Rows from block 2 of the text encoder of a small contrastive image-text model, named by matrix and row number. Rows with one number belong to one neuron. Each number is 500 + 50 x the weight over its row's rms, rounded and kept within 0 to 999. All counts start at 0. Numbers have three digits each.
After each neuron's rows are labels from the 100 texts, of 14848, where the neuron reaches its highest value: "tokens" is the input token at the peak. Only what is clearly more common there than usual is listed. The data: photos with spoken descriptions (Open Images, Localized Narratives).
# fc1: MLP up (text_encoder.blocks.2.mlp.fc1.weight, 512x256), inputs 0-127
# fc2: MLP down (text_encoder.blocks.2.mlp.fc2.weight, 256x512, transposed), outputs 0-127

fc1.342:400507416520540506431478629466523492629475616538524563571582388507434489560473568473485559378525432489540509535502502511498557530481539462488490494471488567477470581608442484593531496517545505500520580422537560429500527413533520517501492532405548429483447509476545530491545522456477605552520490580590442516540493460489531528495448529540423522479551425492450529516495598534466575477488
fc2.342:545402559609454481430491533455497546573547563468517572482528551422586544460417457495563509477474436479511554543476583470548463558492520535596612529414532456537499426549463494563492570406431388390501455514446545494423511501452545510532487544526482479625476449516485517495496484510504533511506396485570504529503572542514476466477453500476478475459536412484536409479567581468546493474551
tokens: "."; "on"; "<end>"; "mic"

fc1.4:433521494506498552449470492598452499560617628363480538586505446467476479472423513454507570441447520507541557535397492520518404529492551522535432518578395443503410558533568512534458482446461485516628471486449561468444552477558496500469495498514612526426552375548542478533514498454458531391597509490576551510495501556511465555508527551541501418420492521550486470489527420498493480420503
fc2.4:418447485460397528446454503511485528445571444570449526492411524509553491559474462444471451526502591408489507503537608430645518619479528534520507554510544498575467564507410636453430540418535458577520501488454551486487611554490445519612506503523543531489500475460471567370479447534525524519470463499505458520456501466389550535505548513420541432471541513557515523433576491462620501513545
tokens: "."

fc1.253:550529459522530491535470536513450504457426428503592446469479506495470410513571443418499515558434531522441553567441436501520456641463398468457536584464505490464580384498458480410576549464550536497514381529424445510453492489497483468493580573481579403513659451511409504447533603540461531501460496618474447450477493519483470442352485512528515533519411465410570436521536488572496510461495
fc2.253:439606417430511493492512516614511467532541434414465505496499501529568492513435432502504595519434541525549491601511519516489560443553548502500461463494521476585508584449477511438565525523432490485495501505497521497444451521457540557441637394515465545520525404531505492573504480511472441490464527531523476448502623468513524425476439593442520423498519436469573479550517458513583561496503
tokens: "."; ","; "can"

fc1.403:500508488562459544419434413436559482437434572572526571508466540496534508537484484464493487509502539485526540528546560471377504497490445466500520501506427525622505424530514520524543534543464569498503634498430497525461482478529581532401408522390482533471520444431529483471474560384475362388514369580522587545427485412573456536384425535572461514461469501504480550456404448459534508521459
fc2.403:524557559518469497563454551463531549498543530430407601464533437548419514426429457476452505580508477497431464570474454508555439478481484477565544474498501504527520564416453401547519531592550543561534548496547441489425505469487521502495457450518508455461585481535405470479433450474531608471553566475513525522499535545542436484510444445436450510439474550543530558412513381478486553510586
tokens: ","; "are"; "we"

fc1.324:618410578433500476452491480519557523412489517521515524527502500492457490531520497532530463453529533468533523452502537613529548533464586445458446542480474475379492527511496526435508521557513508499445442449578569568547501474435496442598422506398492627491500552483516458436521444485515531554509531498515521432578505409508482476550489514452502528647431510518598395572449578495447538515533
fc2.324:539443508488487454398549481539470591424439553512532407531629495344443467464540497526532550511531510453445522394456516512512474438491517456509570525508514510535522486444512503564464448548545578614530506398506456579477502492417504497554550534481567518523502520441582559420454488539529531488484496563473470575388557526594496545438487479418425507551563550430593492450562548513497446566471
tokens: ","; "and"; "there"

fc1.334:521543502572483584602447456540465494486498442459439539516476513471516498563426458601532570563447454406515469554613516500540560503456503517482532537492504515578507430389484522350476439562565476504492510392530506515487553432400501545417526471553506368506620438495513509459554448427421508517478511544513405566469425522550419502520469495450550426480437488539502530576525481607434491491479
fc2.334:515424435605544548501488451404512483438534512497536553490545517447631425484459467482508441485447456453496514544485595481482448518598470437473464574470506437468477579494567510535499629502518433512416519500575458582432398541461472592462566447559427436392533422467414495622480451519502537516466526509462503524496491514568517411548401486460553460490567538469478493533517552563497543494502
tokens: ","; "."; "<end>"; "we"

fc1.284:442449527514556527525515474573611513451473490451495517573431557542452524580473449535545506487502521472550511530593484527481485542525532490531469563509486487494495485406445473462517513446493565602448444464524396561525559470477506428511415458532522520457460409429518480494519499387463557449513457470522429516507485508445484506515495547498455444523463546499611444613498510448519486469517
fc2.284:506474385575423534558483396576490525520490517528459479529507469556372444456473499528463577501479618532515548556457573498439491495452535637512439500551510545516478477540466473454552446469462425485541489591628422416468502476504538517495470494504480480441525538522462346538478459516581583483557522470502514534449517482431558500497434414520477566522605574457470519538501537521493474500559
tokens: "flowers"; "color"

fc1.175:581506489519452571449478493519574542485494441548500533455588473539476491434487451504575368502521486590455420480505449553538554488599589470489563470487505618596519520498423583450405491514497480498501596552501476550549499504498506645586498456467519476494523444568477494508473515562564517461498454521599466513457432511461584456573578573572516514524547437562567540470496499501447488583391
fc2.175:567502450500530470453596455552508437508586507479470453484452515560455521563477515609498495583524486534513477487423473540495548489376515444532506506498512588611617492547516518493466521540490446454418456471539590458424427487514506548488614557481488503542622632487472519450553491481492444394491508411541521502537533537544537457545602452559490519503518480445637502470532556440458502419484
tokens: ","

fc1.207:535510462433538488507479595529408462411524506479483489539391492502555548558447373499522549529437492500519460507490473540546411464542516504455564477506461551561454418422480518466435510560359563512497581527603550459466502501563463500538495435485527457493494472550448542398456424487528544598555583581554547419617465514477535544532534574494454507585582595535544486550473549491384476539519
fc2.207:510484547518585449481525484447513495520549510544617400497438432544497546460487552572519505534477518431391500519484559582532457491451461492524525587503503482492504478427514548561499486587603542521445524492467503536504435684431466493415515431560458560567494509511490495510480547443450463441395540492480532466368540534463461454579396587572576521467559479560514542498410494468509499471426
tokens: ","

fc1.485:522450432527492487545551556526563468498468468379486432468455514401528420543539501479534554602463495514406449515619529527548542446497445533501523467524485494514408469538405519440575487374416539498489483603499478523454538401451456531553497451525534585451517539454367566389519503473499491495475417549478536556575419541532438501557497547454510545469482460586462467495466599581479583464485
fc2.485:513482464563464528477550530444525476509451620522548482535529469473456561461479564443498432532537466519363425459379504586514566530520462500508526447492483496520460463472499588446481527509550476493494548504523465436523440547519489506532531450545495586523478531579496514511451512489533408529553499508543437555526527445518621550540476386445541397507593454462505500518466507427492446590520
tokens: "."; "ground"