From a checkpoint of a small contrastive image-text model.
Data: trained on photos with spoken descriptions (Open Images, Localized Narratives), 101725 training examples.
Rows from block 2 of the text encoder, named by matrix and row number. Rows with one number belong to one attention dimension. Each number is 500 + 50 x the weight over its row's rms, rounded and kept within 0 to 999. All counts start at 0. Numbers have three digits each. After the name is the row's rms in percent of the matrix's.
# v: attention query, key and value (stacked) (text_encoder.blocks.2.attn.qkv.weight, 768x256, the v third), inputs 86-171
# proj: attention output (text_encoder.blocks.2.attn.proj.weight, 256x256, transposed), outputs 86-171
v.220 103:527436531512471545512455537493452452519460559541494483579505354484521413587510465492500510560465523400510508524478475512553435483580414539476493500436507478592459488572565468595517545508413474468510556448579427475461523502504531493522521455455470502496497510
v.221 107:520437417449467574468556482474615523438436502441624422535479446491582488454456528530490552520430478458493563509512466557535481515449495466451493513496497414479496435387435442499481451596521497461507492461520537520435556579435476495521559529498407579496362493
v.222 105:521432524394620533520489478549426453548492507503426525453429528408491538571642440395558487457507522550453460453522578523567507510465504558580546497550495561459432468559581521439557469492480448516462500506561534522589501488526490506441523434454455440512422537
v.223 107:523508469455476488502543478478483443565499507481445487493539573576510560544449514604577580533618480584496455408525533441550531495467479471498517538464468563512579569457550452500560501488447621592450425524473560434436434423520450523568534538413428481527488647
v.224 102:513446548558506500485461517459541519518469503416519511472521526575485565453445518504511540483487531424627563434444484563498527484535469556513558447426563408438464428525584608498443501540603463461471483520426506484553515354520528422487501492554500484441522525
v.225 096:462493467506450482477400480588432486525492516510513473492497487557468440543523418544452433531504441520502464498513472490555515536516485620573502442475531560452524565623546515470547531505476470478466444547520479559478554461511582533480527495426505601560538511
v.226 097:454425497453490466487531458554555539498534490502528468451471520559409506440539451527555458467450483496465467447460433576519541411528474468499487554611476454544514493508546478478477557564519513492407462608521517495553490482426522496480540579568439442524559668
v.227 098:451578460445497455458495491430524474589575564457511509531449581530482511471526483508592485521537424498456420566484497538427453510523514507553505578522530421375537467543488483442399565451573533520478535466545497429536560533482515510588613542368522507510477531
v.228 099:535551399525591561497527458493534517435456383344474549591494641432517520530501542481435538495519598477521557479444519431586529474445593524585395415545500518508466560442533521468480470506517553503569592564431528477569513445497512393521403463463466418528517555
v.229 097:522604479553529552455447524524583428458469456465579406545527481581551497599541597530473526475494574566447447504463490507618415469499477499521536541473517558486535572625499505418513399523573359458525463536609447391544556521451419482535539492466472500521484487
v.230 100:480502476551547462456482435560431358476533400481545519603452515432521506501502396528523445481461457423474471510549590442483464461467435510569446485531449511483515526467485472487542499454504512502538528489601481591457522476428569541464434580518474524571485448
v.231 098:497518474526492567434558493441511469529513547519497535493573517505455566491549482437402524483542460477497538497536486551438555540525407474441429499528526508583646515437463552496503501445495443528556467448544495505508523399513518439594546522491508465587475570
v.232 103:488532462543502452509562467490481578441481572548606487424545413523510534440514481461462496477508530510558528489520467482507468507513461353441488534492444444515463456472494527485443510524453530519517518570493544524417486520488455481474514483546568473542429542
v.233 109:473549488483515430536453461457475494584536472489475435566491597522513449467549548540500536431559381495560562541502473493483515439546494545519473494509431457529532462485402546487538449389471486531470467406619523438432471504512547500502480533564528469467476472
v.234 105:434512531468395405499420450512421543465533425547460520474486493563486511476437599510391556474519405583469547511500560573504445486496492537446395516511495546455510500449442552495479617477539507560434519438507446571452513589584451464517525528460525481521493427
v.235 096:529447513521489480494541441502460504552514441388497617473390551477415517487522447507507435579563558487510602535616525515571515542533478550532500474500453400493459432542449470544524523493543585477453527505571478543456586428478469613381462466558434465475471534
proj.220 105:444524429526564476466470583528426575463458533453548463405555508495461580508492488635487502445471418590387506534516503469505539478510567524484520482635526582428527542530515484555437521459609506550634526576445526568517517493497501467543550475550539514537568419
proj.221 103:506562614443436511472608512437552386540469525384470461519453470495424497489488477571471536523548530546502447568380502575607524536475526601524502532506486410440568471559525566484484552536459509348525465537435552448552583445574534446514441557491464442561515473
proj.222 101:524410536520518514506439476543482562524565464606432532464573435458484547417401510505482559542451524506521585483542557487474496543407497475532558403464506488581438556486410458394471447494432494460543551431608525499544542572448451546497438570460499509507523467
proj.223 107:498513445557525508552480522560540502428482531435507611554480531524556442462555557496484510507404491440584573601573489535512428517460515582400555476517474483464492496466530604473428497486551445494547500531584543503504446518492515417460517491587595539446525452
proj.224 098:451544521486423502465525415527506488472581471604556511483610501458482528744429502545448497534493408594521443522551452551404475405478506466464456579493485495501487471523460414518512437459470512585567486616461454522488506599522531576522545475486560489423552415
proj.225 100:481514452527575444538570478497432528516424453530564519585465488531508471511517557455537592423479509430414495512441495513400522461450539516412498536522472487479590479550408535534439502409499442482505512542425472462560495551429528448483537427637503510465590509
proj.226 103:447598436458485468517424531555479450545457538464464441483431417413604497587515574475523444445549470469579522512549461480505510502610543456474489468469566457578562517522466499459540564490547528464630507423472585499525499509497563485492528484593550442505446481
proj.227 102:495496517558477471509521399544499490490427545515543526575520451527606505500488605412491479457543561511493535546509509450521470482519433470502536569480557482554469513527513488478581530600461463511541469467545544551434411506442517529517481467571522598518503485
proj.228 092:513484437543473446458584491596499486467552497505525499441405473455473469483544391412551510539499447512466488447493548476455571500544502444512550576525463380547534415500576561529527500456410476535429447455479516440495445592496507490489487584457520465456523524
proj.229 104:508422487502479550538446538452542465559523464469324537528420492508420556481519525518508439491492464482492541489556451554464573535481537467484593431582503468549523488483489496477468582490399526542502506509379558549477457453368446359525592511548522456574469462
proj.230 097:404539472547521539458483515474466471540568520572585518480515456504468486460505495571480494443550483580465426409367528408447557577459454463426648574504576537541490493527458517431501496467513541505490492460451483445568570469497516535567578478555536447524562577
proj.231 091:466523534492427514457444356531545501529601461546483492484421542541448495476454472601556424427449544539461448555485481506557484516490480491510492524544569527532530453557518430529529497491500378614464477510537430466514526490517374439506535542519469439470556444
proj.232 101:576537570550482461562527494497534409541388407426553547460496529450562426394517550518527480519472459531526540580493524469523500551476475631585497405524475440459536558484532532594541437390444512593455528542573517540458548503468489513498490466460505531508532533
proj.233 105:474479461540553499430438576480503523450514560503521531525429390510465443538523523425499524542614604569457422511461464658478559573535453440460583480433544538520521532469451461433451542549520526461515523501529461391623542496561515444500468434498559413603547485
proj.234 102:512492491501486510462576582488427457466467566476541551460496522465524466503564466421523443484525606402543492510479455455614499555427493471470474474531461459509492490589500565549542433479490449404584463470438546516571568516532475519429409432531490542541491570
proj.235 092:506540479435556567520459412479539539522553515503469484552479413447493517459467534566572477513405529591561476507556496473534517530542478412527466468443441550430509529586491392556439475495430397471503446484530476475620459515516597518458521399499494536466558450