Weights of a small contrastive image-text model: encoder arch resnet.
Rows from block 4 of the image encoder of a small contrastive image-text model, named by matrix and row number. Rows with one number belong to one channel. Each number is 128 + 32 x the weight over its row's rms, rounded and kept within 0 to 255. All counts start at 0. Numbers have three digits each. After the name is the row's rms in percent of the matrix's.
After each channel's rows are labels from the 100 images, of 14848, where the channel reaches its highest value: "responds to" is what is common among them. Only what is clearly more common there than usual is listed. The data: photos with spoken descriptions (Open Images, Localized Narratives).
# convs0: first 3x3 conv (encoder.blocks.4.convs.0.weight, 144x144x3x3, each kernel summed), inputs 0-143
# convs1: second 3x3 conv (encoder.blocks.4.convs.1.weight, 144x144x3x3, transposed, each kernel summed), outputs 0-143

convs0.57 107:084110174146114085176108145157105149150105110123097133142097111109142127095130124118128119120125136126079129191118112134107114109078141183119121090206080084105077099195091182081072133156148104108127104064099083098083114121060140131164146107180159154118077183148130130099123091144171106160181114082127152148209119090165080122144152099122079102133132098141092123071216134142184142117149119122151181083072134112125116129135124096110134
convs1.57 095:108140078094082131135143107136071130096169135124089108153153082128108081147125104103106157139121137118172083071104161088129131135112087067132105114155076134120067134117132117077143133068112163145153161137112122067143102165104094154150182202055114102100109140057127192103132134124162160131119106075085107117116114132116108107193143121059115067063134147062127117118117137075108144118210121170117122131073146111099112093156136136173100
responds to: text has "trees"

convs0.72 075:024133116123156090111167191114173079110179091094133142087175066097054133158113080194072122100136140067120141125086142143131103183086122109140174144116128130121117061151138152114129123138112115132166119097110136117148115122166116108097128151127131152086064129065094125158125144124131100138151124126173096091158132082133141118139195102128127079099109167147123067144163152162105131189086086129117070059098142167099135151145146071129141
convs1.72 101:151147158113142129143202105145120196156167146133111102121149144144137105144105130102151132094182150210182062133180082135154154140134144128135142132181159108058091181106150143084114118141077156100169114162107171121134152133093059129149097042126143182131121157138196133066122172124086203163091053153105096166113125069141117119150122112123131094142087090180124092139170165120120119074107161137151120144124154150123109112104132112104122
responds to: text has "trees"; text has "sky"

convs0.53 075:069143109112063101079150104133076151115085102132008066161159152099153090131110079125112110159106205121132125120108095140132141129120161153087142169089149105174094125098117069086122173071135164140098088110138112167127098106134150123055101150132109129191162121146089091077124163152124090132138107128056154161099127121123143171150126139149171095113136127112082113120180121108137125123107105188146083110128056172128091140181142129147116
convs1.53 092:101161097170115126151107109105177168139112154107089103098146079113137092137104119137183133104112119229139135097138180132103088086133110134096116195109148118161100118154132169113113146117216110130163135161124137093086111175087118158071136171118114142105106080095125186148206104038165090103090090109152100160120100113115082128106146092111082165100111139147089076097113114138144131130114118170094132076207138131150156169105082137173114
responds to: text has "wall"; text has "holding"; text has "sitting"; text has "man"

convs0.37 137:154098161146154114045207076116122158062193104109156147171124099111155122136149131107112108114158133114129212136129096123159120120079153112074112115110170152095053115181115102133146132084136132130113151149240160169129150152128142205130151077110151114083129153093106126161140143060117130138122141190162153157105159095155137090153145140172127139082107098107145111124187098127172102156101094118153168098137104073136161127105144095111105
convs1.37 112:110135169133132038057113141150124143123140107129095067131141098109073149100096132148094135109116117081135059104120116079111176128170102046121104103132108156098137122183110097086142109110152181105136111165153116122151148105124097130115138054072127113110110148109153130103160106074156071149105068127086091066135113139162112108176141080090122118119081132095136123171177085121089127161107121104063074075134121185113113076122123068152094
responds to: text has "trees"; text has "sky"

convs0.0 074:113190055125127097146110119130111124105037123143191177141116104069140167147136136105114129135181113093132097143098184157112084125142131079104068098118095119132116144146061208081114163083167138109180158057085114159126143174161162180096158122107127178102107104168114114106158147165142135146137109107139102107089103107121133086109106092118168106097100130153088079097081141100094134101113127164159177128156121106056109122145173088095094
convs1.0 091:113131140120111127112117107148102123106126104111143147211143117135110157158076120050119088096075165126124124084121087107155138163088116148127177125154134162095118129145092101184082135108085109154104174111117100137114136156137139153167099177086072108156191112172117099119143061135122139117086110164145154165119155112105153112172116131150154094173121032135120042139094164089095070149172130152152141206134197115170175111135129131196105
responds to: text has "people"; text has "standing"; text has "wall"; text has "table"

convs0.80 079:108153103065150109114087115092083109101114175100107117117136112123085086104132169127069142161130173122146162068090062140114103083104146170130076153203095130169114131126130115089125112143115129140111114103158121089151088115073151084109148078152044095118150185147128145107139112110130070120148130148069101075183167096104071122090095088134134112120136120136085154127135096181115093145162096082113136057082108061159083093117091171117116
convs1.80 088:155134106136128162132141129064145141133121103130084186171138116153167160143052149145119155081103135137111122128214129135114236180107122136215135121145087075133140137151108108107083080128117206145153095158109056193105142118107115109127161174081175140125089114083161123127119079135120126134082102188084093132129118126090112176100085125143158146131134131097106132121136150097167129110168109102094104114128139200115141212104118139116137
responds to: text has "people"; text has "wall"; text has "sitting"; text has "table"

convs0.117 080:107138078144108100061125120150099115149203145111146140094127138113113116139139122085118131137084111067131096079117101083096095102142118074115115095108136095097068114092119138155105164091114146231103130063126145144087131204188094118123084110133110138111132098149083154160087146118078115090133124102151152151148144117088096100046139109183134125121156128110115169100167143108121092152151124103164154055119074112110064064078154094095151
convs1.117 103:105149146119107112174136100072123172105114175134143144127196172142182119121083169179107083097151125096109140084161143187110111141136156187153158177150166101159074174161127103166204128095123138134110119178131162120135135181129128169090148126067137128094122122195127196094100128140127147116084105099130178199114167136124107096230109098092134131101108107165114131138148153097133144140153110131192106102096124087130102154124110174108063
responds to: text has "trees"; text has "sky"; text has "buildings"; text has "plants"